A small class-conditioned image flow-matching model, trained from scratch: arch uvit.
Rows from block 3 of a small class-conditioned image flow-matching model, named by matrix and row number. Rows with one number within an expert belong to one neuron, the router's apart. Each number is 128 + 24 x the weight over its row's rms, rounded and kept within 0 to 255. All counts start at 0. Numbers have three digits each. After the name is the row's rms in percent of the matrix's.
Before each expert's rows are labels from the 100 images, of 14976 (inputs lightly noised), where the router gives the expert most weight on average: "patch colour" is the nearest of a few named colours to the mean colour under the peak. Only what is clearly more common there than usual is listed. The data: telescope images of galaxies (Galaxy Zoo DECaLS). In brackets: how many of the 100.
# router: router (model.blocks.3.mlp.router.weight, 32x160, trained with AdamW), inputs 80-159
# up: expert up (model.blocks.3.mlp.up, 32x160x160), inputs 80-159
# down: expert down (model.blocks.3.mlp.down, 32x160x160, transposed), outputs 80-159

# expert 26
patch colour: grey (29)
router.26 104:126077131114169118151112102117122105134078134085131101135142146136131117130129174113110209150121100113119096164125134143142120118132097102116133124164139129121123114112136109119141125125142146107118172138141183122107136078153126072139132091
up.0 076:186145101132147161144117144123170128105136154120100129147145109153120097094127154111162132105138096107118114099113130136120161133132128105107165147123127111128111085115124139126141114132154137115098130124100162110138143175136120144128117121
down.0 072:165129071119138116119141152114112155117110137091101099147104109132102138136130058128150097147108151150088105135110105105088104104126131088118153103124147115121119166139137130147118144140137138143079098178160132145131128099155176129134115139
up.1 073:129095087167165114136130128150130105092081158140098105129120111141131128088153111184160116107137115130178177132138150107150168105135117111099146115126090155110103113169145143143129144128175129112129100153166080116107141118139146102117104128
down.1 076:118163155108109127071149144156107128131117129118101121126121119159131137137122105169137166130146112073134114110153120087154150125098113123115117078120107128118120128059143174126119138123095120149082116142133153152148137090125083130107172175
up.2 096:132117147155149100151121143079137158127160122151155146115115157098130095112141146143132141101144120137208142096131137132150163143114124129117118106154114126191131137129095076132142106110114132132136092165105149136104106128065112112114151120
down.2 098:156123181104098125129128154134154134125130122114073121077094116127149126126132142093097103122140142063160150097168127143082125116150149132124158141129120136065110098119155120147149128100122096098156065118107183129148078119114118111116121100
up.3 076:110098152111176187102113162137091143071138139105109134076129114108144130085116130155153116145126102141156115117156118158076183079144123167123111138128125127106145152132137120161149116152118082100139155112133098145154146161140136140142154094
down.3 084:126125126122112115158140103158150119121099102152149139123078126119158136176112133131103087070131124147147155091179119105105155129119157154095151108142108165072143133096129176132146141130132124129133104107118125149169123162148132084153131106
up.4 117:123129118098110098132093111178135122110119205178093132116133118160157133115119135119122138141096107156139093109130137133146180131119134157115098099128155138121131097123115148135070101111101127138167122140106121070114155131120112138140091161
down.4 111:117101146151151129132111088121126182163143121123109114148127081098128168124148132082136096139134107139158108098135103085100129164113129142120081136132108134133127133127135124141113131147212114132100147167128142102122115152114141140165138129
up.5 108:126134103107123138124147116094131116099132125145098119118140098086157064129137154138139117150153149112104150117117099129132131124142162156134117097099125161126118141119131118114190122159151133102137155102119137148090122121141127137154105136
down.5 102:137127118164153152147111113116130092111101125140178127136181106113126175132118111136157088139108165090147102131131113127100113132120128110115183128123090142134137100108124139079138162101126127136164125171100139154133122094164142129133153114
up.6 109:117151103094165103151168131112153111116121127143100139144130108130167123121150120145153146157124175110098146144140129092109116129182087157084115095093145089121148149146162122118120155134141134137142152120142151119166145118129153138147115115
down.6 111:137151119153118138135112147136153177117161141112143127093146174108095154178097129098121134112122181144145139117138117145111139133101128172155118128085095101131123124158079127157102097116125120115120159136112139141120085094115162153166097140
up.7 113:159127163119136066143167127108097090184149113128104106118134124145131142107073093133130089149132129083094088129141090085098116159144128115138107135126150088140106128129130114123132154170101099099123141104098166139124143146124131127112141123
down.7 108:131104112142112140147114121121169149123153107135157134093129086144147095150172122147078156143120095129143169161124146143106126128104149130074174086136129171119123131085127140125112141098145144120146116131107109103133151115175135138175107115
up.8 119:153166095119127175158119149155115071135125121186117156105153110154146125101091130113108112121084116120142111115130149082164132086082091119140164081118139127162085112144129116132098104151136112133155130143091143098124113146129119173147152101
down.8 122:108109184169161116097127137142142162097116150106152113174132150171135126119144129114129087115110184108158103122112128152139139140118135137137117120143139113108125097074154085159075117103145125116146153107113100137093081153105125137158087146
up.9 109:134144134120125138144128127086141113112089127128109119101183120092156117116123122126124118078119080098176141103141129099155123076161148139173117110102134115189112137112122138165177107115120120157150121099156149112145103130152137116121148160
down.9 100:106162174115162105109089141084098150103138115093108088173164111144105112122112156152090146129113138133146125136091107153128161132120087113086108179140112148109119119112111112131128138123136115125127142111103104122154101146167101171117109137
up.10 110:112140121100083094120130106123112128138128101141097110131131135120093109114144132131172162154135121134101103153130077097191119121152135129128129133080124133114145063148128075133086137167119097119156119123102111156148104141112169167127129176
down.10 109:130106127122111105168121088125178099132122178098113115121139086117163104142121158086101128134182124132106149099098147151139086119149092138128110114135144083157083150088147140120129121088109109150120156121136146126122146108162146124130128146
up.11 089:125104067104098116108109115146136121120143144126103136138129151148159121126106129073115122130154137150147137142115074160128106118148138175165139091127118116170121115125147123104116167095159135140143133126144117119127108106119114109115100152
down.11 083:121154128147151146136112147080108135141078167115135120137123125111146115156131114114144093121075138137105145125158110112136150158150126140148168172138133177092119089098109142134100144157146137119097138142123128122124108107111144112129141167
up.12 102:096157129147126110148090111125117136054144125120151130146143133148136109162107138142121125142133099141146154118136105081168118130106135128146109136089136110138142145133162151137128117113133110128135124132112163125088122138107102154125128102
down.12 106:118115166150106133125108150133174102124135097152123135105159130129152137097128112119100099116128110151112115134132176172132092184119117129130138125106144097079131149090094121152135129176153118121110111122119115112084127131141085123116098145
up.13 114:120118116122103169141165144121126124108096168108079115170159113121144119127105146105112153133086136153155120087123097146141148134150099088095157134138100058185123134152131158112112123149116114156101115121107098094122149154161144116118083111
down.13 111:162121141159121116131152155166140145108136144122141110110096165121138111154154163138103073136118155183113129112147103112157115089120158145135149110122160147101148090169133114143107078159101103169114137129103083146162125117092161150128153166
up.14 105:146168108131110203129158143131128143080139136153166110101152150142115142123083158123090117150140116130143130101122099084079099111090134144154128138107112123158139121133145115154125148170125119129160178134157125096116145140121140092162117157
down.14 106:109139125115129116140154096147125153144124164129113171118147120132161132091140115108109098129145113166081156136114078139107121160156134156088131153137146132138131108124127174078098085095134128135115096115096146144105116138161131132165126096
up.15 119:117160080141101104098138170131140125111117129127171131078149137137151132150097158157134135137109143168112119141115116129133142107113065131112153131087119128157119103096092131098116132168086114128124139112145104169125098127127140117131141146
down.15 117:111194090131126117085151111138133122172128133150129147098109140129126127129121135183121105121141110097120165093123092133149161107116155104124168151123123160133105093137158115123080092146089127094139173103146117113128149118119173155103121126
up.16 128:118119131151094121149159148120161120100116088116136121108185145108202162125167160148094174123126121181119112133103065127104135111155129123117130133132120085156162115094137142075096151093115105137122106108153114105120143111106118117128136124
down.16 125:101168150086123119176102107128063125129140134139182103134098147168100083123101146116105166124138119135138142142125161174139130142117123146137122144102136115113145111133154153134121163116094139155123169109131120150142169157105126179112076157
up.17 103:122117128117128120115109211168122134120150071133143129117116097149074115081114134126141141163130119093160164133132091101066147101095131129178134121134105119120132150132151125123162195126149134096108105123154121127127132125128127101107143106
down.17 108:137126134102138138131111107134170102141113109071109151165172109139107124153144081151152097108152137090112127128145088096086137152153131120093130109103121142176105125117142131131109152105088133109164095134141162120087108116094158157174129105
up.18 106:119149091107108126088120091154125131093168087121119095099118069085089122149154131118129091101110136175139150127101118130101115161145133101111147140124121149158121127149154164136151170174077103104094105143118096157112171119110111114118125147
down.18 115:107154135160131134120121119094104132144121152137137137108115120136136161154101171113126115125074151143130133103166135105139162164113139130146101084128126122130088141123130151132135109093153146124149123115132125069145151144109124110129108145
up.19 064:105137141139120135140120168090160115129131144179124134145120120136154080102173146135109173141122137115118129165117140097126129117137121178176120169120156113092139111149122150127047121113112081114129141181115133077124124127100107130110129096
down.19 070:160136161120115097099124125147158108145128107101126133109135112146136172160189114116136120170148168116163098126121168108132103128118174122121085133116130115126115113165126121131114111164106162147145106145111151161059118111131101104124135140
up.20 095:135126115118120112088185098121137139121126103162105127142121140132165134120135103151131129125138179105112134149141129149087088185139067142119129114162127130101122077128164149109170137122118143177172080139162106122182123114099103125145120143
down.20 099:146130117101134117122101169160104083113121147105162114085131163130122135153113103181117129116133107110123105079109130139151120154133155102149104101168149131101133122143147103109111117131109134141139141146085171127089092114116124160106136123
up.21 103:122144116123151149082108134113142134111145180112141134117101135121132099094129196131124084144175133100146108103129090134148093119142153156126127118103101161124164130144177111125168143170103151104120118180108144145146124129134150105137138170
down.21 094:114122119137130165102152124135115124129133130089039143188137087156132171112117130097145139101097146144136117134144142132126136166159106115071106121170132172144103115115121080135097135140128106150095136149143128129132123131170149106159130103
up.22 115:130125104105145099120143129080124132119113109148104143121115090163100094108155138125055107138152118133146136144143124115139113089133126133073184164152137127151111104154110149128102112131122154145139122137146169143123157147155155090107148057
down.22 110:145118127192127159127124096132170157139157148158194104122113147121159076116146119123155111144142145110123129102128133107170141186106147122108189114120100140113133117116173116156130138137124159123090117109150108133086146164086133144139143154
up.23 067:121160169086141160144119129131156151107132127121153126131143133135150091123108139142130112086115132121142116101074146126118160153119121146162155105090077115101132077119187106100123103153113129126100124119154148094101150121096118106113117124
down.23 074:142120081148101117132124094162113141123100155125153104124145124101141138129146139123102128151114158143133133120124119103113125085182153136155077159169129099151089144116097168124099140137118130138101097124080142119173116141171118151112115149
up.24 122:127143094162156186140111170135156110057128144165107153118097120115157127148118142151102104113109115159144136129120131144144121114132113131139133159164150129092146110124148124111160150124110152103113118106099121119109120161130161169129134127
down.24 125:143072106102144081087131128093141166099144108073117168120096151083081137157146076128140129163147151084143169110126132122090115073148143096146140126131155150122112117202121086134144149126121172135122097125153147117148132101148122147124122128
up.25 100:122125145142100147122167160121060087124106162151078143166118101142148123164104146117141090119156123134098135153158111105163116129125126154145103100129136137153160131125152132130124127145167097113122127168133107144151173129113153183127113116
down.25 103:133155119162107091118099146135141187101116088061111102140122140096112143112146145110125123131148142120147109127101081111112132166109097141141100140111128127142097098106122144203142121119144128107149185125102167082135108109151133079114135132

# expert 23
patch colour: brown (31); grey (26)
router.23 088:125153104137136151130141118132109166154092079130129163118079134125112086099114112137133139146096121144154121103140168131149101113134146126129106142110155101130116115161121129151090136120146152126149068145118158137150096102107151127090144122
up.0 105:107114125167146119174091107121120094120185129116133095139152141108061089156110138188108125138152164154108112086092122138086125120123118142176108143128140141133138149140134124164095117124135148146143099145089149157125150174116111159118114152
down.0 107:089136136114109160183150096148100161126153169116146127130126116138150124158097094124118137179152139118154104164141131113141127137124123102142124129135164110091127126125116115096140093072102126140150142079170069118152126123123093105152115104
up.1 108:095122102142161121119108084128120137115107149175129093122139162130146116145151120158110131167123118137087100178100108101153172148142152110134100107121158135125101117096098081155140113105133134116123167092140110162163142104153155115100091161
down.1 111:144150130137125107110165154146120168128113110120156092137106125143115130130160149129142146118141137104118116142127152163077134135142133133125137063114117115136098136126130152103125175184144162125128158182160102110151098154114095092135147108
up.2 100:122126161117131141094130135126131137085130116087156132144131130128071098136118135120112175127079135149126100137113113105139132196136091131136144121113154075147142153153161155146135109140064121147138135130130115135136123172158163091148085133
down.2 099:129160150136173110123138113112115149137128143138096126152166160136184165092122149110139125163120123116113152072142129119074137151130144094124121138127112144094118158149123126159175166104121111099127136129108156102112166132142128193073121124
up.3 128:140110135151127089108117163121084144126126165173127151122161134109151149100147121133115143126148132089136110137158109126151074132144157153117128165083138097140156142115163140124148143132113108143133134143111154163134109139174108104101115080
down.3 114:122151108082076163166106115164096135116093145108078135122157120135138105129119078120127146134136115152110098137114162144116136129125120124127144154119158129133136098115134091106132163066125118069106134088111132149140132138144133129137132161
up.4 084:119111132104102109112132122128127115140150128174159045126167115119142127134127140118153121141125111134151113096073118181178157163124137135111137124122146120131098136078104100111150098121151084118099178114114114129116144131116136184113119125
down.4 088:146109103139103107152132094135144162136132115131105146169152087112130143086134104167123128171146149140086148170123149095133148145154126103115141129093102137103127097176191166134151109141094147147136112099112122120156166103135105084157127132
up.5 118:147158146188077149136097112119130140089115076119154140112131150156148116098143133144114124183127125153116178141162147098144154096105165133133105126139159120107122128160124133115101111120133152175122102113125070116143088158118134096158107149
down.5 109:127126120114139127142141117132111126148141192131153113087126120107147141143142099109119083068173146113121122099123117094116102090119139137153124101136110138139101077065106120115134141105113158102099169106141158140097136127157132139068132142
up.6 082:144124117098139075179127167142122121112125133112143143061149088148141135108127137128092134120140120096135132127162097141120118156116139126174117164147140078116127129079127136167137118129083109138164123130144132131109132170139097141138146110
down.6 083:090095092106126131104160126143112176084121100132128134181144123130136158156112080152130115165128105158069140135170139161126105115126106138109136127136123129178144122126141145115124147090122149166125157111136136154084122120114156096147134103
up.7 072:172161114142110101113157136131112108134085141161118167111127119135112124097107128166086089135133131096138162157113105108131129095098127130097125092144090135097125104138069089100118141158129116127134149115123073123203074140142158117141105114
down.7 070:152107119101137154089136135158116166121143085120144124139146161104116115113117114106171133120121121120082114107146073135129089146106137162113142116126148135132126115129153191127104125095133162151124142140099118138094132118152142119128105115
up.8 112:120148129146132159108117166131118111080142139126159134109160121113177124152129146134138126141110120135140117140191118117155160140120117154179092121119182088103113125069137117083144131092143145132092124170134112077142139114117123167122156119
down.8 117:074109149117150105125169119072106126149110151117129143122065142121121137160100149120114109129135122144142152127127116138118135107154107186150108144134130147137084111153118154123126118138101114136149157094091179126118124124171176137124137129
up.9 101:152164123116149113121132130114166119091172110133187113119167131133125127157122148093160090149127136114103136171152102101100115100098133099146087139137131071112144141109122137113104131095152116143110102116171098140079099109151135107130142105
down.9 106:156141188131151136093072156123071145141126089145130110135118136075058121172136152120093130132133152133108133164109139106156142093138143127122131155092165173161140131171136137086130133112122152091097142123103099116143141108136144124099124141
up.10 067:143156074111119151146115126145166154112147149131127126127114122124107145136102119077128125177117120147135113151109112107170124133132126131125174143083127094166111136143136099076132138074087126130100131136121091111090114117121128105155148129
down.10 066:101152130114092144126131162101085097134098107160150149183144138111163113059110146132128108112101163104121106106163120125129150144158122136107125102106179202088122131111114140100150106115184113139154137093138152139115144085105128152103139148
up.11 055:139077182135109081097122177139126168120130129173128101116134122095123136093140115111128149150113150120106129087145101073085134141086135126141139086102140123142165131169115114101105103114134119142129159133096134146164121126116107112141128115
down.11 059:125126123134139158106122090137160141146091130141120169124096121140140105117132171120166109106146089114167145076103132141113104137148151171100122123152096141171130131120131117132088145137140143157144084169146127132104156117131197169067124160
up.12 096:121206154136118124138112136132091095099142134131111150182139101155118106152126113136085093126119146126120124130087148145140121133104119113123105138172114166133113123060120136117122127136149110176090145136111136133142117134114131157093182114
down.12 100:106124130145161145122156129156105159140154173135089111108121148155145160136124135125159147091113149146090106126128147149144125101151157161123148086140104137156075131166078158121114120156170130159130112183118140115110157170111116122131118097
up.13 114:154122108108137130112130143126144151169150131103143161139111154127096112127119149133104114126165118122135143126147098102130140155112141145126095150124154081115112106115124117157134179135122169130122127102155153122171123132173104166113157102
down.13 107:099099090091152149138129135152135144063126109117122141115128141108157143101111119135091117139105106148181125123109147137168116090186148135125112153130144148139156127139136093140117150160105173154124140150151156105097121087160113136157096112
up.14 078:136130100124124125124098108097154163125138123102117146100147137131134164114103133119177090112128136121140143175098128135119098091128066109136121176114138114135120163162134128136110133170130142128080120151129141124054120092150113075096157116
down.14 083:109137078116102135124143173152175108119116078115157169148119134093135136079106114153138124127128156127144108169151123152126133092110104118104145072105148144097146110081112126131103155136131088140135123150171116105126142108109118130138136152
up.15 082:153153126127109121142127094104159116144159131174118132096151100189132142064142136086110079127140153110142158139159113151142137122155142094109118104121112068167117109092135096133132140154104126132172081135114143134107155114083134132126159161
down.15 086:124095136065145089140143138113152131108132102097146149173132114112119131127146143155089156105131121118127126136128105123108163138110141148175143127121127166164121106116130131104141127114180101119100157137079173149169095109090136106129125136
up.16 095:133100093152107083118115152182125162120128128121127096105138143114128154088120108106098093133130139108119160130124111095099110101137138111115123102131150152158117116128172150085136103160142126138096117082091133096104094102127117135109158092
down.16 099:112117183093141139156166105109137118142108110140143152113134120120123157127136108110148168120112097142146121109153122158155165131093110131125168097108116148145193105129165123103138114108115123096140100168123106153053118134116145140129106118
up.17 063:100120149093091122119153104145158162104161153187068111106134119138135154113132129148113112106101130108121134122145104136125118107165125133155120181129125120200075138126131113139114089111167109186123158104168189114140073123141165145164148093
down.17 069:133131179149130133100122119157141109113108154126130131095139108123179156123122137121151103166104103102144134123125129108124112137097114138097150172107118160142110123102177138134144129137119151105130094137133100130126142094116139107113131182
up.18 063:144116120089129117124141163117166152104083137108072142146119115165129157105123127143155129122133157129124109109157114091148150117147154123090192082119136106149183120141128148136113152111145156123165120109137082138166101152123130133114168125
down.18 058:107144139144133127134123143142116125143101113120143121111115124085126143088105118145089100122120178155105115134085122163112096136144142076134130137121132132141123095158109128163125100155149130123155104159117181126093118130127116117110116114
up.19 105:106130066139134104158125130153131183122095107140193118123175158110150183081127096137168153168134146101075132136113110150110096154139137129118116111156138117123115146077113115163131173186199155134127163166132100111137149110111103133123116130
down.19 102:141117161108138106106121147095096123130150113150164167130148143124119149101110136140136181134126135148149073116136157143113133129134103119146163129097173123111158102090164113127105111114113150098133132118178126147151090158080149098150120127
up.20 104:113126147129134140121129112147149107096144147142139097117154099126123178135066118108098125108144122109151169136143153102107095153105127096139166119126128159162119149102115113137132103164177095127173104176120140166158114122098129100189130131
down.20 100:086040113140139101171112157189156148112120121079193127115154122116106121143112111088124145124121135087133090135127140098124169178134116092132121099162122121112174133106150134155179069128115131124127130145135134128143146128079153129138153137
up.21 098:141119163096134095152137119134096110111124140113170161099167135137126113177132127124147128114135160125128124155128166104129159118118132145151142163119099150160134109079145132142134158080143112202108122101139144146126167130133123114112137102
down.21 099:109174109164117160156131159148099125152145140137098089181143150184141142088137117111145141160162119144164120156109138150149142113149115142130114128176139151141094152124085109124157109125110111124150120138081110097135147106149147119137155123
up.22 127:125115080121173120139169132123129084117101112177108142155111138122102127122136134134139186147137126126082113142118120101126136108127131119125099091126139139097099143119140102093133153169181174129118140139158107097123085128107094116096100114
down.22 126:123105141135132067159140098161143140124142117105102152091108100136164154138158132153103118114172137126170113116147135139121121160148128107155106124100157103124140120127174163152115141125132100120122117078134117124170112149143174144167149148
up.23 104:118109126090138130115108124118138152120140149106101110148127182120087132105122137117119180117129120118189092156105113133130138121109146172134138101142100128097115114121149124160123138162128175119133116110135138109149108149132150101109115090
down.23 102:142112130126116135124162113154159133116147083123115126143103097134175131117167131156146105177082101138127154147228115109138159137133127105091146166113149154124145152144148111139141143112102123134124155132155142118105171101130155111154158118
up.24 108:144122127135151159118133133112140119103125119133137108129191126139145117092132140088123154120072118159144095134148142150140117136116170126126095164132110163114114165114170158174114123172109147161116114103123151148114143049059109131114112143
down.24 101:124123151116081085122161131149094114194085093119119150141101151092127074124176075130098141158158128132115114147106166108159115118104121141158116108102118107158104140135156113150120098115072129105132141115172120123142096149113093138116152103
up.25 131:126112156126109117127091153123112155111109135123089120095117137199111137076162102131114169171112117133108171102090126129172152113173169170117089106168089122151131107149147130129110116131147105105138126147120148118142110127096157118106144174
down.25 124:089160120093129118081166140096164130103127112129149116191114099107131112077113099141113117051147152094121172135093126121098121131081092085150117117111139110113132118116152119151104149138115124128127157155165102130071113123084110128138105083

# expert 5
patch colour: white (59)
router.5 225:083111136138114101097166112142139153111171106193163114142135154144095152121123147122111160089099182141141118122094108113111125157111116151129150146103103151119111115089167146111131148134127135103162166112176125108152096140082128114148131137
up.0 129:096122134134080097143132122104118117094160115158153124188142154133091164125122105127121104126126159116124109133105108136119166139135116103115111141097122110141091132098147163115128137128138116142148143088182096145116115131130132122109116100
down.0 113:145132131090169159119121160143152142175117136112115132074146103151164090141151114131126071148121100123128085112128105133128102084090138114173111124159094116115142141110129109166144126114138113134129123113101152130164141135155096135096148134
up.1 090:146116127143120090108145134134150136165087132105140139091167128145147102123123137134102125133084138131136113110139111144154113164102116125153097119129144099134132141118129149123162128159114110110149130112097178123128130162136115090059156065
down.1 088:121122133100126160189104115107084127104141122107168081157109141079156131093150121114102128113133109153109134102144115128173121093151103139112111156117122140100158158157156095167099079088137144117140130117105100138126143087161147151159102121
up.2 094:123157108095131140158128126099175115149155142101148129134103130145122128089108124130081124146109122123170104133120128140136196143155127159166124151116147097122111110092109133104104155124150126136056122079145108119098134114142118105118128154
down.2 087:127104132093115086112117130162139145149121054098109148104143109128076141106141148151125141144157167140140129094163139107134112125127122100071142132138108145076166152154152113117130127133117147136156111094125132143098072129135146127175158119
up.3 116:137151121168131117147116090128101160105161109162145150145135127139114130179151147101107153102073162171158135129135104137129134153166135130130096158129156146142076113098108107128101158143126116120138168112126144129147084145142127142149107111
down.3 102:159143127105110111092088149170149145136104120087100122112109156131144108069161093190114099147163107103090132138131181120121146128094135140110118093149067116134173119166126132088162130079079119144134125162089114154124103120130135123114151168
up.4 106:127123118131104137092114121171155138092076167119153097131078143096116094128095122086127131121133081165104132105142103114129114123103115153134131161185110137124145104148155133117134137138127112174101141154110138126088107133104111106126131139
down.4 116:128143123093109120167106112108132105128210107158104163118143133141130130153165159145108095148123152100139141134120133134143115102189130114127155088125138129153077111137106157178116126169070117066161074087111124113146147144147144126143122131
up.5 115:147105138090163139103131159111095111149106117143092124123157115151126147142116105086111159165162149168176146126097112103124100161155131098098129144159124122134139136125092109152134132126092127113112155130108138120156163130158153171089136134
down.5 110:080143187160130151114148106134152124111153130106122136155109104095122151135105185132115100134125112099093155145163156156143171108117129170131120093114114156107125104136151167100161082124173144132110107120149084110086119169149101123151139121
up.6 089:168104126108191133081108157151143107139093135139130149110113112142133115157112136116107139095145126120186100118141104101151157154119135102089145131133139099128140136134112136131124117134075090086153102085156186120128105164128161114151120134
down.6 084:107111133189096161164119130105123136109149090146153119153162093097129170112123137163159091116108117154102166140168129157120126123148137157161145137136099123140135116139149110192151095133160116167100128146076064116139141131123146110150099127
up.7 107:130133104167121102149148119086125133120118148135184101127143189142149113123106136131130122090147184130102117126112107094121093161126134147079100131090123152126142114125123090132155136136171134082108109097146166120126116092093165109101146192
down.7 106:122116102100116139105131065148093125070191152113118109101126107099112112132148112145101085083120138112100163124199108140126154142106135115139160108154151170121121147132135167137112147105152128167121160121092135135102136145122122143127112125
up.8 102:127119135114122104106093136146138136112109160144131160132113059136152119118168117090143104128151127109148133140080140166099154154132088140154135066153139131129163131158109131136126138129113074120114163147096145148096133113160128116128149159
down.8 107:131139138122128140150137116116109137107095127086110080137163171110099127085163167101130090130144125109117124106162139088108161160121155113147108121100085132129141173092158150091185102110125111124097111131147161075113155103140105099096135100
up.9 116:121106157158114099130138099144129139119150091139135145180169105138137146131127116149129092115106141139101145104092112149139166128155096124114119104139083145141168093115140097150134117177114150181152126145134143123121124183128110111121123101
down.9 107:140136107098137139113147148118134131185126148129119061075130125149082114136117096150150137121086121094134119149128121097116129110116153120162081115139200135111143132128139119134121105093115136105128107119092114088142122161118156136110136140
up.10 078:172113101130165132127124127093101156097128141129134102153120135124114142126118105120156128153147131112157105130145176089105108113145134123130187116059106106138138118120136105172115108133112134135122121137168161093100123126110146111146103174
down.10 072:102146112151086139110118132155157114155118152129145172118124126082106114105086163149075134147128152143116146101102083154120125166135127115095128118164135120117098084167100126126131132140138120093127150095114135116143096141089138155136106124
up.11 102:141112141093137101152142123166154130142122142120147121138118145138084138179106123151113115114147131148158133109127150109161169168134148131127143125132085123142120131089126095158165152143131066146172137108123090142134145145126169123125100136
down.11 108:083174104131121116123139103116149119092111160103107109111144133121109114101121116075118170122100095128108124136116150143120101066167131136129135131135167146122168173139138194127121083131094119134146127151116138143074127117136081150086137122
up.12 101:156091139152113141146182130164120094149163131093093128131124104167083082136087116145107140114141144138153172112120081115141124123123086096144148140143115121136139125091130146152129139132177140127091124125084132127170131131137134150147153151
down.12 092:110096110119105136133093079098143188128111130152153142133126132099158148142157125128158124137110120092161124133153130128115142107129142133102091151108166131124117116118153056103092135117101112130135136142174107130125147127137087142100135103
up.13 091:139147145091136153106133088126128088105160159136105061114104069113151153133133112114117102124133194107115148107108148127162101141125141119091190198108141124138121136143121074182113165147162138123118149140120145082143099113152165154132156137
down.13 086:092090172165134157188126131140123189135122118138165097117134128108131111144110125150110155129119125156152081120108123126124128095090147168147097094148078158122142125122134130097154150158115151139104070093137119155101125113153125130158152119
up.14 107:090115115175136127121162090138124114140138121130143129107140135111110124082138113161112094141121146103132077099135106149119136105167082049151162135065110161155110136106125121136064182072121100126145168124184120110134127144124121113097142091
down.14 094:153121127131133163143089151095167145123125120164119139094120117140095103113144136170146086146098149113109131142120163134107178161101152141074128152150110094116087098122121099159141058157095118113163189109095117153129104170089104133168108107
up.15 058:107102113124120165128145121147118128169128105160099110164153117111073108117136098120120154160139102127158110145113132105143140121096114107141153154074138144139143109169158127155153104141062124092153100059124132151127147118107187111128115122
down.15 061:153101123118126139114128143108165116115166100158151175100105123172147141127110183162109082104132194134150155144147115119145136105138098115125119072133147159164108097084134123130094116122132170173122171131117141071158148162113135114147140103
up.16 107:112105154114125065119158092112135116105145117125139078150152124114120104128107133118176125129173091101123083150148128121116103114153137125127158133156137148137131126120089127121154153133118169165087134144096154107160148148124127127122146134
down.16 100:125111105150092160113112142142133143099119112115133123127136140172189085102135125133124140131107154147170129108071140107155172152122138106144139118147132138084110158080139136165078126139099124105159122139133115142117124141136130119140124127
up.17 107:132133116148141126118149150114110105133112122175129109148160141127116129153092156123146104133149123065122120125159115138115137123113140128136085100112119088155148113143155122134132104179152117118151191131101110128089132096111126101091111163
down.17 105:096110174096111121104084143114131110113172124161139129137143104107110101111108143146135149173129170155139119187100110101132114082155154147114153118128134174120153122146144159139170173102141137137110103157149168094135163103118133133135165099
up.18 126:146101187103180118154066148110117143089165148120150059126118135109128112112131164155171145118154157132171147149127092146102121052113130116139135119140100127088136153146094117163134135139135136123162177125111142134149120127157107119133159097
down.18 128:109160113149127106089137116139152128114115076139103146100141110099106098123119092111131103135080100151137129069112121075146117114103118166121106104118137157124088126105123132126130127139094081159106144162148104108103146090196103155126121116
up.19 130:120139111129133132135121113118132134106094131129139173135130152136080156083131116139143123142100133136140056134117114109137136170104125104091107148075088145135078139068127182100116145140097116146137173124114088169136095137114096136137099131
down.19 124:138146136136126093146145091152144162092135097104127119115089123128157128153119134112084081148170123150107185101127118109088086072138136126150137156137178157117132126156149121165167136153127143121150082110128119121141141114180137133166159117
up.20 095:138169111074138162149148099132191104114117127130171135122108082121125140104131138136138118166095125109113103111090135139105105110146139104134150105125135153165116112131097161111115125148155183093087089119118103127112141119134080125132086116
down.20 092:150108141136128102098141146129093160156137150095106166158158148132176114144124117134109123113184161112123103082102098094158115141134090098132080157095115106095120149141128157127125168118127136158136101104135137136161109156131145095116122156
up.21 114:124136095147146130139149112134139127126164099099114156146142082118095133134117104109121155113121092062170127111133125121119130105142133118136147129176106103117128158079102174117125151098148118160132091152148161116092161140130109102086187134
down.21 110:170133177150153144122123100094134160164099129132144096123108109130128142110103157122140090119112112157115120151124092123132148139159143077115138108105131124135143107156137086115129104183110128111107163083133086118117134176121186129139145120
up.22 115:061125149135122128137177116149168117126121161138158103122111106154116193091157115129130112154141147089100122185152105152113165125141146105135105145139139133129146127186130184111152156115169095123144184146140106155165119138178174104111104158
down.22 113:132168144137150177142101103092109149149174154108161114125157159136097107117141132113106106174120108146116100082148150128133090154133120092132131135159126149151133172093132106133090138117121140125138111129132180114097144102104131156120125120
up.23 097:129148139150123169147125108174166123161108145105101130135081116161145186113137125124160102096156090126083147113089148095145124158151094087094156093090143136119145117113129131134155115160103129132144127121137121113147151137125098136103142171
down.23 093:098110137097095135141135143122110140097127100143141118097117112139131126108136119180112115150106119131130084112199110092129139087112142169181109151141107111122128112120181140130118132094146149128086106136121118112117118109145143116163165109
up.24 109:145117098120183091129130160131136106127130083170105096119160131149135138128119119156127134139083117117143136105143108127126085144099167145150092116105118077099143121143104132118114172044131119083136075137125110127122135124148133134090114121
down.24 109:115178107142118087110143134142109129147138143098147148097086111087085095142089137127123090129141135134143157113112146150182136130123121171139149169128154148126125114119149137109112100159150128109119131077086120161139092151133126128182090109
up.25 103:117175153140090061100143102119157154083156104144154162129149063137150111113139123101143110103143098117140144165114124128140139102154132122115099129158127132151128142119111162113140149115080132130141127172150132143129056115129111163099115129
down.25 101:171096120112108189161126124170123154141120129150107090099136180124141165098124125164113172178074133173150134109131123102122127151106088138154129114124107127126112109127141132135174143146131114152114112087114115137095175104101172116147140107